config.toml
num_classes = 4
patch_size = [64, 2]
mixing = "mixup"
nesterov = true
orthogonalizer = "newton_schulz_5"
Rows from block 7 of a small sound classifier, named by matrix and row number. Rows with one number belong to one neuron. Each number is 128 + 24 x the weight over its row's rms, rounded and kept within 0 to 255. All counts start at 0. After the name is the row's rms in percent of the matrix's.
After each neuron's rows are labels from the 100 clips, of 14976, where the neuron reaches its largest size: "loudest" is the band of the loudest frequency at the time of the peak. Only what is clearly more common there than usual is listed. The data: acted Russian speech (Dusha).
# gate: MLP gate (model.blocks.7.mlp.gate.weight, 672x256), inputs 172-255
# fc1: MLP up (model.blocks.7.mlp.fc1.weight, 672x256), inputs 172-255
# fc2: MLP down (model.blocks.7.mlp.fc2.weight, 256x672, transposed), outputs 172-255

gate.452 074 [151 112  91 138 136 159 124  96 113 146 113 114  79 121 123 140 146 127 122 115  98 170  99 117 124  99 137  85 156 167 126 105 159 101 142  80 136 116 201 158 134 149 126 176 162  96 145 157 146 113 135 147 106 119 127 157 132 124 121 136 104 117  80 117 128 155 103 106 126 142 128 139 130 149 166 151 117  84 144 140 122 138 128 131]
fc1.452 072 [114 141 148 145 124 131  87 130 111 125 111 143 123 143 110 150 123 156 133 127  46 121 162 157 167 139 138 104 149 127 134 123 165 155 120 185 132 104 110  97 148 111 174 132 122 137 141 117 165 125 184  88 161 102 124 130 120 134 112  85  92 145 134 101 101 148 120 122 102 141 130 114 142 142 129 138  81 136 121 142 130 118 160 148]
fc2.452 083 [106 150 116  75 106 146 169 134 132 158 132 114 125 149  94  89 125  99  81 122 165  78 124 145 120 138 163 191 142 127 187 129 129  93 134 137 122 144 141 133 159 127 103  96 162  97 136 122 186 117 135 126  78 145 132 152 134  84 112 155 141 116  77 136 101 148 129 111 131 164 163 155  78 125 118 102 144 136 129 163 117 143 108 147]
loudest: 500 to 1000 Hz

gate.547 112 [126  96 127 127  94  97 147 151 110 116 145 141 113 125 159 111 139 108 157  88 167 136 118 115 171 149  76 134 166 158 124 144 126 133 132 144  60 160 161 145 136 141  99 146 167 128 152 125 109 135 126 157 154 108 150 150 136 106 115 109 110 133 134  81 113  81 105 170 130 104 109 125 147 144 113 151 132 107 155 166 159 129 130 144]
fc1.547 111 [127 146 103 128 126 118 140 103 134 117 161 118 122 113 136 148 137 126 120 135 134 127 120 159 132 170 117 129 139 132 121 112 109 146 144 119 144 129 129 140 120 153 148  91 148 139 161 101 115 113 105  99 151 114 161 110 147 132 132 137 154 155 112  87  90 146 118 132 195 198 120 129 113 105 152 151 174 133 135 107 132 126 112 127]
fc2.547 121 [152  93 136 104 124 141  70 153 132 140 106 111  76 134 125 155 155 154 120 112  94 139 139  86 108 132 144 135 126 129  99 135 135 131 134 138 126 127 118 129 153 131  63  82 135 138 134 118 138 112 170 130 131  96 101 107 105 154 114 121 179 102  72 105 133 127 123 124 185 136  98 135 149 126 160 162 126 159 140  96  74 134 114 125]
loudest: 4000 to 8000 Hz

gate.233 089 [110 154 145  53 136 195 112 194  72  96 149 145 132 174 141 143 175 138 127 161 132 132 107 156 139 169 109  89 130 119 167 134 150 121 134 137 125 136 160 129 132 144 186 154 123 136 134 172 124 135 146 110 125 164 147 120 135 153 117 125 108 158 136 122 124  99 109 143 128 109 129 124 126 124 112  80 149 130  99 113 128 117 167 143]
fc1.233 086 [102 133  96 105 157 155  86 108 108 136 145 155 128  80 149  98 130 125 134 161 146 116 106 136 137 169 125 165 125 144 192 120  97 158 135  79 163 187 110 139 130  99 153 117 101 134 129 132 126  96 115  87  96 134  90 124 120 144  82 111 140 107 142 160 146 126 126 138 104 127 126  95 157 165 154  82 145 125 111 138 155 147 111 115]
fc2.233 099 [127 136 108 118 130 154 136 127 109 120 102 130 120 131 141 123 109 112 166 108 124 130 158 100 129  91 145  80 134 113 166 177 122 148 120 114 150 133 103 129 148 126 169  94 145 197 139 143 123 127 109  81  94 175 122 121 140 116 128 153 175 109 128  75 110 136 160 127 137 105  77 153 121 123 102 130 144 114 122  68 126 139 107 147]
loudest: 500 to 1000 Hz

gate.145 027 [148 130 188 146 109 121  95 119 143 124 141 116 130 183 134  97  79 146 135 161 182 158  75 150 109 146 157 124 135 125 122 134 119 119 131 124 163 138 126 118  78 115 143 153  83  86  80 132 105 119 120 136 152 125  95 141  87  79 160 134 126 150  82 124 167 150 102  99 126 116 122 104 134 146 101 132 144 165 111 148 116 146 112 165]
fc1.145 029 [134 177 152 160 134 111 122 130 125 150 119 118 105 101 107 128 102 166 127 133 147 138  69 131 134 129  93 160 133 102 138 140 126 117 167 159 108 112 122  89  98  91 122 138 152 112 119 140 140 129 106 121 131 125  87  93  66 147 139 179 117 130  97 133 152 105  83 147 119 116 119 124 106 122 124 152 119 140 132 116 149 123 146 146]
fc2.145 030 [153 157 130 133 122 125 102 124 120 172 122 125 167 112 120  97  85 119 106  91 122 177 128 128 152 125 115 152 131 168 134 113 140 128 157 133 165 193 109 132 121 123 127 108 119 130 117  77 121 131 122 159 127 119 128 173 140 128 171 133 102 140 156 147 107 195 111 152 145 112 122  98  91 136 128 148 129 153 135 149 107 136 129 139]
loudest: 2000 to 4000 Hz; 4000 to 8000 Hz

gate.269 115 [150 147 151 155 132 146 157 129 152 140 130 137 108 134 152  91  97 147 112 143 178 110  66 139  88  69 171 161 144  89  88 145 141  89 149 134 133 142 132 146 179 129  84  91 139 130 125 117 118  76 145 116 118 164 172 114 104 123 128 126 107 117 184 126 133 111 118 129 101 146 157 146 173  99 134  96 169 124  84 119 153 123 122 132]
fc1.269 121 [153 137 145 129 115 139 128 119 148  89 182 109 150 119 133 119 120 148 165 113 113 145 150 149  97  95 131 154 136 129 129 127 138 185  93  96 114 110 150 136 150  82 121 120  91 120 130 146 119 121 142 104 131 165 126  84 119 169  99 123 144 116 142 150  98 120 154 134 168 153 131 123 211 194 142 173 156 119 126 102 178 133 117 128]
fc2.269 102 [115 165  87 148 110 104  91 132 141 150 133 132 102 191 120 143 133 114 112 122 150 124 143 111 187  88 158 101 126 125 159 115 160 127 124 159  65 146 137 130 135 162  94 111 119 151 112 129 153 143 128 149 127  92 139 160 101 115 141 120 121 109 154 179 149 159 153 105 129 168 116 150 156 134 110 135 122  98 149 136 118 128 108 109]
loudest: 4000 to 8000 Hz

gate.402 024 [118 141 162 129 130 121 124 133 147 129 138 111 153  70 146 123 174 139 137 130 119 139  98 152 158 137 137 139 118 137 137 151  61  53 112  86 137 128 155 179 115 125 155 138 107 162 133 139 120  78  86 133  92 129 152  86  87 160 148 120 136 135 102  76 105 161 113 122 138 136 149  76 126 150 155 106 107 142 126 166 151 114  66 134]
fc1.402 026 [137 130  99 148  81 164 146 163 191 148 147 118 125 102 157 147 108 149 112 113  57 148 123 133 156 131 154 117 119 127 137 162 117 148  97 122  99 108 154 171 155 110 146 164 146 135 109 138 101 122 134 152 118 118 119 127 122 170 112 117 129  95 161  62 136 155 122 128 145 100 146 143 135 116 129 143 153 151 143 134 176 120 169 107]
fc2.402 032 [135 103 141 100 150  84 152 106 118 163 176 122 112 179 132 148 170 147 168 103 152  72 183 138  69 165  80 169 123 129 133 115  94 105 128 185 141 130  70 124 131 130  89 130  93 166 126  99  87 164 156 126 104 122 137 136 156 109 137 158 122 169 166 172 127 122 162 112 152 123  79 129 127 137 108 109 110 146 133 121 104 151 110 118]
loudest: 500 to 1000 Hz

gate.649 040 [108 151 107 129 148 156 162 123 158 150 108  81  99 157 164 164 181 138 125 103 163 114 115 157 135 148 119 157 114 133 128 118 152  81 112 108 169 105 156 123 148 118 105 157 114 114 136 110 104 140 134 128 125 125 105 119 163  83  96 143  94  92 141 125  95 161 144 164 105 132 132 144 129 121 138 127 167 110 100 133 146 124 148 178]
fc1.649 044 [118 109 111 145  71 169 130  79  59 176 155 125  77  94 125 104  98 138 131 130 155 123 147 164 140 144  67 130 128 145 141 129 168 155 148 180 119 134  82 100 129 114 116 110 105 166 162 156 128 121 157 128  72 129 116 118 135  84 138 108 112 105 173 142 114  81 118 116 125 132 113  91 124 103 164 122 151 120 155 144 121 141 142 129]
fc2.649 042 [ 96 137 128 130 113 131 153 135 107  98  89 106 179  96 128 136  89  81 199 166 110 113 100  59 118 154 118 141 103 143  95  88 214 121 116  85 102 138 124 132 113 123 140 110 145 119  92 102 146 127 145 137 127 143 163 136 126 128 100 120 131  89 137  94 125 153 126 149 148 150 119 120 118  74 127 172 105 130 162 112 156 122 152 121]
loudest: 500 to 1000 Hz

gate.47 121 [139 126 108 161 116 147 167 134 118 148 107 158 115 141 110 108 118 115 140 188 143 126 115 109 110 115 118 136 127  83 131 146  97 172 132 107 180 142 147 129 127 150 147 127 110 121 121 104 117 120 122 157 113 131 128 115 116  96 124 150 116 130 170 108  90 150 114 138 124 137 123 137 142 108 143 118 148 129 105 194 125  83 113 115]
fc1.47 117 [185 103 103 123  85  93 117 126 128 113 111  91 155 145 118 124 193 141 110 123 133 117 123 131 116 114  90 126  92 119 163 119 132 120 137 119 125 123 138 133 132 136 119 103 117 137 120 140 134 115 145 121 133 150 154 101 135 111 165 112 151 162  96 100 126  96 109 115 126 172 137 120 118 127 136 127 168 127 111 127 125 107  99 180]
fc2.47 123 [142 126 147 131 157 161  55  80 133 165 163 157 108 102  99 153  93 153 108 128 129  79 143 106 169 140 143 146 121 130 117 180 118 113 104 132 130 132 122 144 130 121 125 156 105 106 152  94 136 126 142 129 105 149 186 158 132 144 118 121 156  95 135 185 140 139 170 134 110 123 145  80 120 178  99  94 122 103 118 165 113 147 166 135]
loudest: 4000 to 8000 Hz

gate.670 144 [ 92 131 150 144 136 122 129 118 147 172 196 161 159 103 125 108  99  86 124 136 122 155 149 122 142 179 119 114  67 116 120 143 130 152 119 172 119 165 117 129 102 119  95 128 125 122 129 137 114 141 118 187 111 144 129 136 118 136 126 137 126  86 111 118 142 124 108 139 153 148 156 126 133 121 119 124  87 145 132 140 133 129  92 121]
fc1.670 140 [140 141  72 138 124 121 125 144 103 150 146 138 124 102 140 129  99 133 140 158 133  64 126 117 163 118  95 120  82 145 121 118 167  91 149 147 114  91 143  88 131 147 170 149 166 145 105 151  93 118 125 122 138 103 147 135  97 123 143 146 169 114 122 148 156 152 104  85  95 115 141  95 133 118 162 101 129 131 134  83 103 100 162 136]
fc2.670 122 [121 143 130 100 121 100 148 157 119  77 135 106 179 152 131 156 135 124 115 114 132 137 157 163 113 156 164 142 157  85 154 124 121 125 124 146 129 154 173  95 107 175 150 132 117 100 165  84 116  82 108 191 126 153 150 100 163 137 120 132 127 147 108 164 123 115 125 164  97 144 137  94 178 138  81 131 119  91 153 203  57 139 124 172]
loudest: 2000 to 4000 Hz

gate.586 115 [135 130 140 130 153 156 157 131 134 159 130 123  97  83 101 130 137 105 112 131 133 107  88 150 140 129 135 132 157 141 126 131 111 116 145 136 112 120 160 111  93  91  82 158 154 118 141 102 189 133 110  96 112 149  99 115 164 160 116 116 153 142 129  90 124 160 117 141 118 126  92 127 141 105 121 137 112 111 140 114 135 117 117 111]
fc1.586 113 [ 95 102 137 120 148 152 139 128 134 112  88 130 139 135 115 112  81 135 113 152 113 206 132 112 136 118 128 115 103 136 144 114 175 154 126  84 141 140 120 133 128 126 112 154 114 118 184 154 129 133 134 140 142 122 162 103 136 131 129 115  65 131 140 168 101 131 113 179 126 135 154 145 137 175 133 159 135 109 149 107 105 136 136  76]
fc2.586 115 [135  91 163 119 139  87 147 125 139 131 117 108 114 111 170  85 143 139 137 109 168 108 140 120 169 135  93 137 134 133 142 143  96 117 111 134 157 114 178  86 130 138 175 134 131 116 127 172 102 183  93 168 149 142 128 155 163 144 119  95 113 107 123 117 123 124 131 115 117 122  89  94 146 133  73 148 140 108 104 137 112 143 149 151]
loudest: 2000 to 4000 Hz; 4000 to 8000 Hz

gate.138 128 [145 132 132 124 149  77 150 159 147 132 134 139 134 133 123 171 134  73  87 107  99 122 151 139  98 113 106  95  81 175 146 122 140 152 133 143 120  95 142 119 124 107 172 137 108 130 170 124 125 135 103 114 129 116  69 154 138  79 124 156 137 125 107 144  88 163 142 119 131 129  72 119 116 126 155 111 125 115 127 130 127  84 136  83]
fc1.138 120 [103 119 115 111 132 124 157 144 153 110 118 126  96 114 151  99 111 102 119 145 164 115 110 163  97 110 140  91  91 159 179 145 148 122 143 136 110 116 114 165 150 107 116 134 128 120 132 113 133 141 143 136 187 110 119 139 105  91 112 104 100 110 131 162 107 132 171 159 134 183 149 117 123  84 171  88 158 141 161 160 159 126 159 127]
fc2.138 116 [122 119 129 143 130  98 177 147 138  48 120 124  80 110 127 177 112 143 140 135 151 106 157  67 121 103 116 150 148 139 152 115 152 135 150 158 141 162 125  86 147 100 127  97  96 123 144 122 117 116 140 147 111 139 122 130 120 104 153 112 101 139 119 160 114 153 150  98 161 107 104 131 172 135 148 126 133 113 132 151 125 148  85 126]
loudest: 250 to 500 Hz

gate.157 120 [130 110 126  97 115 115 122 118 138 109 115 173 195 139 129 127 108  96 152 110 119 118 122 103 154 167 118 134 109 133 136  99 111 150  99 145 144 127 110 106 164 151  86 112 185 111 147 105 135 119 132 108 180 115  97 108 141 135 124 124 107 140 122 151  97 103  91 139 121 123 157 113 109  99 116 144 134  91 120  97 129 136 103 124]
fc1.157 122 [135 149 160 141 128 136 140 145 157 129 102 136 125 103  95 139 176 153 102 110 108 129 191 143 131 169 131 114 107 123 104 151 114 151  81  95 144 122 123 167 106 137 112 138 167 115 131 107 119 107 129 136 141 105 124  85 134 131 100 156  97 117 146 127  89 129  76 166 130 132 152 171 109  98 122 108 132  83 130 138 145 150 111  83]
fc2.157 112 [ 94 123 132 138 104 153 113 128 132 131 135 154 120 157 151 119 137 144 131 135 113 166 121  63  92 162 118 106 124 167  93  84 133 133 113 113 109 119 169 116 142 146 147 119 125 118 157 113 121 157 144 141 110 133 148 172 134 125 125  62 122 126 133 106  80 159 124 145 116  98 112 145 141  94 121  97 121 119 152 169 131  66 116 147]
loudest: 250 to 500 Hz

gate.345 099 [ 96 137 144 106 192 108 143 128 149 118 125 111 146 127 124  99 139  97 153 136 146 112 121 154 166 134 108 125 146 105 124 169 124 137  78 171 136 141 141 139 126  87 127 148 103 138 109  93 114 124 156 132 108 139 132 163 113 145 107 103 123 121 109 102 149 129 106 116 129 112 125 139 140 160 120  94 117 149 121 113 170 132 129 128]
fc1.345 103 [153  62 113 128 101 139  98 110 145 126 151 141 121 150 103 113 133 156 123 128 120 140 137 128 148 109 127  81  85 138 169 103 125 139 135 106 171 122 151  83 126 130 173 115 150  85 111 162  96 127 152 132 111  97 101  97 105 117 145 143 117 152 114 174 122 100 116 153 162 151 144  89 114 128 114 197 101 126 153 107 127 139 133 146]
fc2.345 111 [145 150 122 167 150 165  90 162  89 113 151 111 153 148 124 118 104 173 149 135  94 133 150 138 160  99 158 125 118 146 117 102 129 133 122 132 144 128 142  92 120 124 156 111 118 165 126  95 122 146 110 116 106 139 139  93 139 135 166 110 142 106 120 165 156  79 121 110 134 155 105 129 121 135  94  63 109 114 160 117 141 193 143 168]
loudest: 2000 to 4000 Hz; 4000 to 8000 Hz

gate.79 112 [119 180 117 126 103 108 138 140  97  98 113  97 169  97 149 126 117 171 150 107 155 153 148 107 107 115 102 120 114  92 147 115 133 126 159 181 127 155 126 147 180 159 163  89 120 138  95 167 142 134 135 171 171 116  83  84 134  84 122 123 120 124 115 133 126 140  68 118 108 160 126 123 128 128 118 149 132 105 127 153 142  96 127 112]
fc1.79 106 [120 107 131 140 104 130 105 147 111 151 145 119 113 147 139 150 137 129 132 122 110 137 140 119 111 104 124 151 182 123  90 181 142 103 180 119 142 101 139 190 108  63 113 130  99 124 131  91 130 138 129 143 140  70 145 147 112 134 158 121  82 126 176 117 135 130 151 179  98 136  96 121 119 136 154 120 160 140 168 107 138 141 137 115]
fc2.79 111 [116 139 106 127 121 107 129 105 110  85 163 119 147 141 118 107 146  77 179 117 123 123 143 163  85 114 127 112 162  86 139 151  97  98 106 112 161 140  94 127 104 130 113 105 171 205 146 191 126 122 111 133 136 168 152 134 127 132 120 105 109 117 131 144 139 154 119 155 132 150 115 134 116 129  91 109 117 109 103 103 135 132 100 104]
loudest: 1000 to 2000 Hz

gate.500 056 [114 111 137 128 111  78 113 164 132 134  99  59 155 163 133 126 124 114 147 168 118 166 126 151 136 148 134 125 135 124 145 105 146 116 130 145 134 132 138 125 112 180 116 158 119 117 120  84 122 119 131 126 114 164 134  65 161 167  94 102  88 161 114 142 150 136 153 148 128 124 131 120 165 147 112 118  78 117 133 168 101  83 173 109]
fc1.500 056 [122 149 142 117 164 115 125 103 147 155 116 140 120 114 124 108  68 123 164 154 127 117 136 131 113 116 123 128 131  94 108  92  90 165 155 108 161  95 130 156 128 126 130 116 103  81 105 116 116  95 137 203 124 137 147 161 111  99 132 115  96 117 135  87 134 109 113 132 198 130 122 122 129 117 110 106 103 152 163 134 113 116 133 113]
fc2.500 058 [127 135  76 158 115  61 159 110 130 111 125 131 130 160 116 160 121 150 103 127 117 159 147 120 147 110 139 116 116 148 101 130 138 122 109 154 130 147 148  87 195 119 150 134 123 194 108 108 138 125 167 111 125 137 119 103 137 136 117 110 158 166 107 101 138 193 159 135 122 155 127 177 116 154 131 127 129 134 130 114 152  98 118 110]
loudest: 500 to 1000 Hz

gate.613 111 [ 69 169 100 143 129 123 128 153 144  65 119 137 145 161 137  94 133 114  89 127 102 107 126 167 135 155 111 122 134 166 104 122  99 127 176 138 139 139  98 103 162 124 155 117 162 118 119 117 139  92 112 130 140 153 121 130 183 136 127 111 124 135 105 130  94 121 132 152  99 142 120 107 159 102 117 150 136  82 150 155 124 129 126 119]
fc1.613 108 [ 84  92 108 151 120 106 166 112  95 175 130 133 135  93 125 137 110 135 118 142 103 128 106 111  99 138 110 157 167 121 122 114 108 125 129  66 106 125 174 144 149 143 151 124 136 117 132 138 154 100 116 146 106 119 128  96 127 118 132  83 138 133 120 122 137 143  81  84  94 127  92 136 165 129 140 153  78 136 128  93 117 132 127 121]
fc2.613 102 [120 127 124 105 157 127 120 162 149 144 104 122 124 108 137 125 185  99 140 112 143 123 162  96 126 140 137 162  98 143 123 151 144 156 122 173 111 133 111 180  67  87 168 116 177 159 123 126 176 121 117 108 134 111 133 160 102 137 135  95 146 151 156 135 142 144 116 137  87 137 141 102 130 123 111 117 159 179 100 103  90 134  80 165]
loudest: 500 to 1000 Hz

gate.457 128 [147  89 162 160 125 116 119 146 165 100 142 151 156 137 137 139 124 103 118 161 168 119 107 135  93 159 108  92 112 137 127 135 136 100  68 129 100 162 139 114 120 102 144  94 142 115 116 123 118 179 124 115 151 166 117 103  73 160 169 143 126 120 126 104 147 101 138 117 136 133 149 147 141  99 142 107 167 100 137 129  96 106 122 106]
fc1.457 123 [144 132  99 165 115 123 129  90 179 154 104 178 120 163 119 112 102 118 164 105 117 140 147 121  88 126 142 130 112 132 133 144 140 100 120 148 129 143 121 112 127 162 146 102  90 131 135 115 125 139 135 156 115 130 150 170 104 119 116 148 123 121 121 124 164 113 143 159 142 137 106 116 143 166 151 138 114 122 134 132  95 130 153 117]
fc2.457 126 [124  81 128 120 132 117 167 119 127 150 127 132 109 131 141 162 122 125  88 138 129  95 115 170 124  70 110 149 122 112 164 132 167 123 108 105 148 166 168 163 125  91 138 135 141 121 136 135  92 115 134 133 109 161 137  88 121 139 141 108 142  96 126 121 131 121  95  81 103 143 130 109 145 125 111 113 120 133 123 109  75 119 102 183]
loudest: 500 to 1000 Hz

gate.321 061 [119 146 134 167 120 171 156 159 129 104 148 121 177 121 130 115  96 124 110 119 113 162 125 117 110 124 152 177  85 122 110 119  72 137 141  92 126 118 103 165 125 121  95 158 158 103 126 105 112 103 124 134 127 117 135 160 205 118 142 138 123 144 147  96 153  92 116 104 136 173 119 145 104 150 162 135 172 147 113 122  98 174 146 145]
fc1.321 063 [144 160 132 135 108 158 133 142 106 155 111  89 116 137 134 146  94 114 101 189 160 130 127 131 104 111 139  89 136 118 110 103 116 119 134 150  87 110  88 117  88 129 146 149  99 105 120 137 110 147 146 128 154  84 159 132 118  95 151 145 168 170  95 136 143 146 121  96 114  88  61 117  92 113 148 114 157 149 140 128 118  83 136 155]
fc2.321 067 [112 157 137 119 100 140 134 130 129 142 103 132 114 123 132 121 172 138 104  96 109 100 172 148  91 134 123 164 138 158 104  83 123  79 143  88 142 164 150 122 182 158 111 148 129 121  99 121 154 159 143 117 149 165  91 116 111 128 114 135 120 125 123  92 117 150  63 153 146 156 144  93 118 110  62 115 109  67 136 148 138 138 135 137]
loudest: 500 to 1000 Hz

gate.179 132 [125 100  85 140 108 115 154 139 117 113 139  73 104 118 206 104 100 153  96 145 115  99 130 115 111 117 138 113 158 159 173 144  61 145 115 105 145  88 123 132 154 128 131 122  78 105  91 167 149 191 103 119 137 111 147 125 126 140 142 144 145 139 121 132 127 120 110 131 118  80 116 126  84  82 140 166 180 157 143 143 160 141  96 111]
fc1.179 130 [117 120 116 132 183 159 139 146 105 171 142 190 121 166  57 115 114 100 148 117 145 158 135  77 131 165 131 123 101 134  79 137 146 106 151 146 109 104 153 134 107  61 162 134 110 129 107 155 147 166 165 140 135 161 155 149 109 125 133 120  95 112 139 150 141 113 112 102  96 116 145 117 116 101 115 137 149 101 121 138 152 156 113  67]
fc2.179 128 [145  97 116 195  96 112 123 158 100 115 155 103 153 110 112 153  82 130 117 113 219 125 124 123 111 149 111 110 149 122 110  88 138 146 133 130 143 162 119 133 177 126  97 149 115 126 112  73 151 138 107 122 142 129 111  96 133 139 121 145 117 106 162 123 134 190 125 114 162 164 115 127 136  99 120 127 123 132 155 134 161 118 147 136]
loudest: 500 to 1000 Hz

gate.36 067 [108 134 125 108 149  79 147 130  95 109 143 135 133 131 134 162 136  93 131 145 159 122 133 138 135 168  94 131 151 127 141 136 126 109 128 108 132 145 121 164  77 104 142 121 106 119 105 138 136 134 114 140 103 140 102 140 148 131 126 117 178 100 113 105 150 148 154  50  80 121 152 109 150 170 138  85 102 128  75 150 136 186 114 116]
fc1.36 068 [142 117 135 122 112 132 125  97 106 115 140 111 165 120 148 142 120  95 121 141 111  79 175 133 136 143 121 141  72  98 163 129 151 109 137 130 146 107 107 109 123 139 193 105 111 115 119 135 151 138 112 185 173 115 133 121 140 118 122  97 128 202  96 138 128 129 162 109 148 112  86 104 113 105  69 117 126 164 121 174  97 145 125 119]
fc2.36 067 [127 149 160  91 134 163 125 104 192 129 192 128 126 103 150  85 124 166 116 104 114 171 147 129 135  85 104 144  97 135 132  61 138 140 100 103 111 125 117 138 111 158 125 146 148 141 120 134 177 144 134  81 171 124 109 106 132 125 123  95 167 109 127 126 154 174 133 125 124 146 149 120 160  97 156 108 161 158 194  93 126  93 143 136]
loudest: 2000 to 4000 Hz