Weights of a small sound classifier: norm layernorm, width 256.
Rows from block 2 of a small sound classifier, named by matrix and row number. Rows with one number belong to one neuron. Each number is 128 + 32 x the weight over its row's rms, rounded and kept within 0 to 255. All counts start at 0. Numbers have three digits each.
Before each neuron's rows are labels from the 100 clips, of 14976, where the neuron reaches its largest size: "strongest on" is what is common among them. Only what is clearly more common there than usual is listed. The data: acted Russian speech (Dusha).
# gate: MLP gate (model.blocks.2.mlp.gate.weight, 672x256), inputs 172-255
# fc1: MLP up (model.blocks.2.mlp.fc1.weight, 672x256), inputs 172-255
# fc2: MLP down (model.blocks.2.mlp.fc2.weight, 256x672, transposed), outputs 172-255

strongest on: emotion: angry
gate.654:094172122091085130094108131162078152121143136170095093106115144140133206137129113167178169134155133117134166167220132104098182147129131135143129156171146125101118149134114137129058126130115157155133134132086142121098128145104121117095068143100133155133
fc1.654:136126128138159103170105097101155048117119104114091081112130099117188145095119091153153167132184128049120127111200102168159115109155120138143139153092185107169100126100097132139092128135097133115133143120126153153118072093137115148098139114178040172153
fc2.654:098075140159097144191092112125145088144148107159071142110117119115154190122095156194131068110107117150186073125079113149083135089175136124094177125137121174137120127157104107105134113137119104126167095131227124138116151131146096091170132156151116146112

strongest on: emotion: angry
gate.531:158134163149145080156132135181083191124155137110115145157174110141110164057141167076152114109128133155113100128127121175164074102149114190106083117131152169135139129065132200141189125063079064047069100133119100066022154103160152094063053129101127084118
fc1.531:130104139128106127093180142135134137097156127180122171156102078162121184130145099133096100133202139120152180117143128130131152101099133120099183125077148060136148117121170212135164140093091201159135171106165195114143142138157164176140085145104150155131
fc2.531:074131174105163078163156133187161089116093115047140098157118149137124116140096146142154144092162107125166089146143135101149118120129105166091185094137122155119107131126138090152109156138192116130116142092074110141083123069170136152188153108098100128060

strongest on: emotion: positive
gate.247:118127164116182173144105119122057048110098150180204128113097127164138106142118130048119085124130156117144176123140115080175182180084145151110146089122103125155096184168152080113107127103098111131169115093130112131092163183140177134116050095138121081139
fc1.247:145134187096148148150129106169153152089108175159044116116128127107089116129103168113069174115162108050109127127153156106076134121152098134110121155125033182135086175139117137138137095076114123170074165109142161140085075132103127122120124131170126114110
fc2.247:157170110143134072184102139121083107133134154117126199081099147121142134109139169160094163167090119130127126117145174120120182124175133114141074116181153136104121140148064139085141085156086073109131180116127178090146112177141159115186136134099081141120

strongest on: emotion: angry
gate.450:112110137147100138155063095124079129133094140145167124146101198092111145147110178087136160151097144148147164172130135135160117138122074129188134099152118084099188064107126086140125137156119130130111093143096130142148142118087080132134185128074171151112
fc1.450:114205121079132086110064151053134101187104140103134151102126153194118140195142097115130185171105120089081126173121149067164137138172135121091044160122153101155122142117108114124127144174126099108156106170092121120137063146113138083171167143140146131109
fc2.450:160091121175148091097112151167100204051144131101151125151155182132106169121188165182112148125134071160109109112110204135147138139164163071087103178159110137150146134069120113044161104106141071158148121062165149152165135107099143061155052123100176057069

strongest on: emotion: positive
gate.133:105159170126163083144096123101096101083083113092184108096164114118077157161133154077143105085106123094131073115099112116181120153221139132160080174191136107066162145143125158050140130082131177130130125102134118095150137123190175131116104101137134106130
fc1.133:102110132133166043102125138172097134132142173093162131120152111082185143129132175187103105107100167154131109105128135142164160148133112103110082117100155120093124180083166200139137146131116124137199109129058130152090159038173109113170115152077142165121
fc2.133:126095159126059137130129095138140155100135132160096120136117086065112129104114124146098186132084131105122125136099065125140121128107161098135129150147142210082122158090133156192156143105111153089106156160118109089161117161103150119116141102118153089124

strongest on: emotion: angry
gate.530:136138103159154150115181164103137109146168109138139102080145159113142108099083100125110122103156125126074117122149086112164116176116105142170140084147149090109070140141182049088138080162098104149124136110136159104098100081109122094147117113099159078139
fc1.530:167139162085160160124138129091136133113146080132075091111166110098122145163122112130124111113110102140107044119128082192140119111090111069099103097131132102136100169085137098142074132166157152111160144135128190134073024115209110127102115131142167097139
fc2.530:117200113088125140133096070167132193106103129188166107116172144119110131113127127124121178143133128117143112187092119135132124117139143151174140092190118094092161175147089147099082134194102116095100126136068094122155166156169099133126071077125091140118

strongest on: emotion: angry
gate.401:118124102115097121112059171116102151143121127132131128123148138156161072108121139093157113125161092137105134166127147121106122155104181109117165115142145111166146107130093065173127189165090138137088098122136119156114158141147101109103104109139133083199
fc1.401:092080158098146098176128116155156062072194182109132167158085126134098095100114129126108158122166105072127077105163156168134107094108110090146089136130107169173108140177146130058107149109092071073146148127160142095149079108085107050138101178085180083128
fc2.401:102089132186085161112185186060063137125105139122102132096144134067151131116138153119109078138130109168087119139133194115228062113163189125178160141125144143155101120132145174197116134148113160061138127140132144179079118163158170088115200127093096112195

strongest on: emotion: positive
gate.85:111107080119112108179085123138135119144087121156072100147119150176107143096126117092154119199087125093146147101188085131096100129162127137120138096052171091130081052136172125103111155102116141177127098110118148155154113122140156109137159140123136120128
fc1.85:147140155158153160128196093190171116130117213172134127121131149137122134159140135147088132181150137099093052189114058115146110145104192123123112104144167095157133136119133079099131125156131104079169170152125143130134087176080074150122047069139100148081
fc2.85:113104103111132144095105125110131161151139137135089152090100178129129110090145139090147126081090154084153126091132111128099122100166133088092072173070106171195125160135170131116181085166109167132161201183164084082053140130172148142121119108188155153135

strongest on: emotion: angry
gate.42:096212106101164138144078161155092117081131181109134117125095118155105106134130140136150147106113119049148139111154123105118115099201175084177124096081111125063158118145119087142148135141098166112145098150047127186182165133096172155151096148086139101153
fc1.42:132095133184133124085087127147102191166155184087187086086101175193090128155141137151164134126095098113078124132147127087080110151149189091099151119077122196089176156170089056117108163110186160123152121096088126176079132162120185129151062130138167173132
fc2.42:088096077173133119152155110134103099185199139095112194126137118135117097075145119172109195130096143149104153131154158146128085133117047126144161089129070086175120145103087140123080110134128191085155104116111087162085121130128134166171069117143086119147

strongest on: emotion: angry
gate.205:173163094123144169072123100159112105093228068086120094107110158171164163153121091113121115152102087143135121125189118145103116200130061117113139126129058099136175098166085135136122180151133151087093139137114115127158166174080031111118115100070126132136
fc1.205:055108183114101060160148127159122121097144146121132194124106131117126100087110108140110136156124087145093141103120094097110141143132160091159121158117208149074090168072116129113074101099142102184126133122120137126112151187145107117121117145123069178099
fc2.205:089140120144145125133149130128145093106093096142132118140129071094141088171124151075088191121172153120122123152121136117117162145136133087142114130135113110079132173162091047099111114161132182121097157123128155121107158151139119121196085119105112167132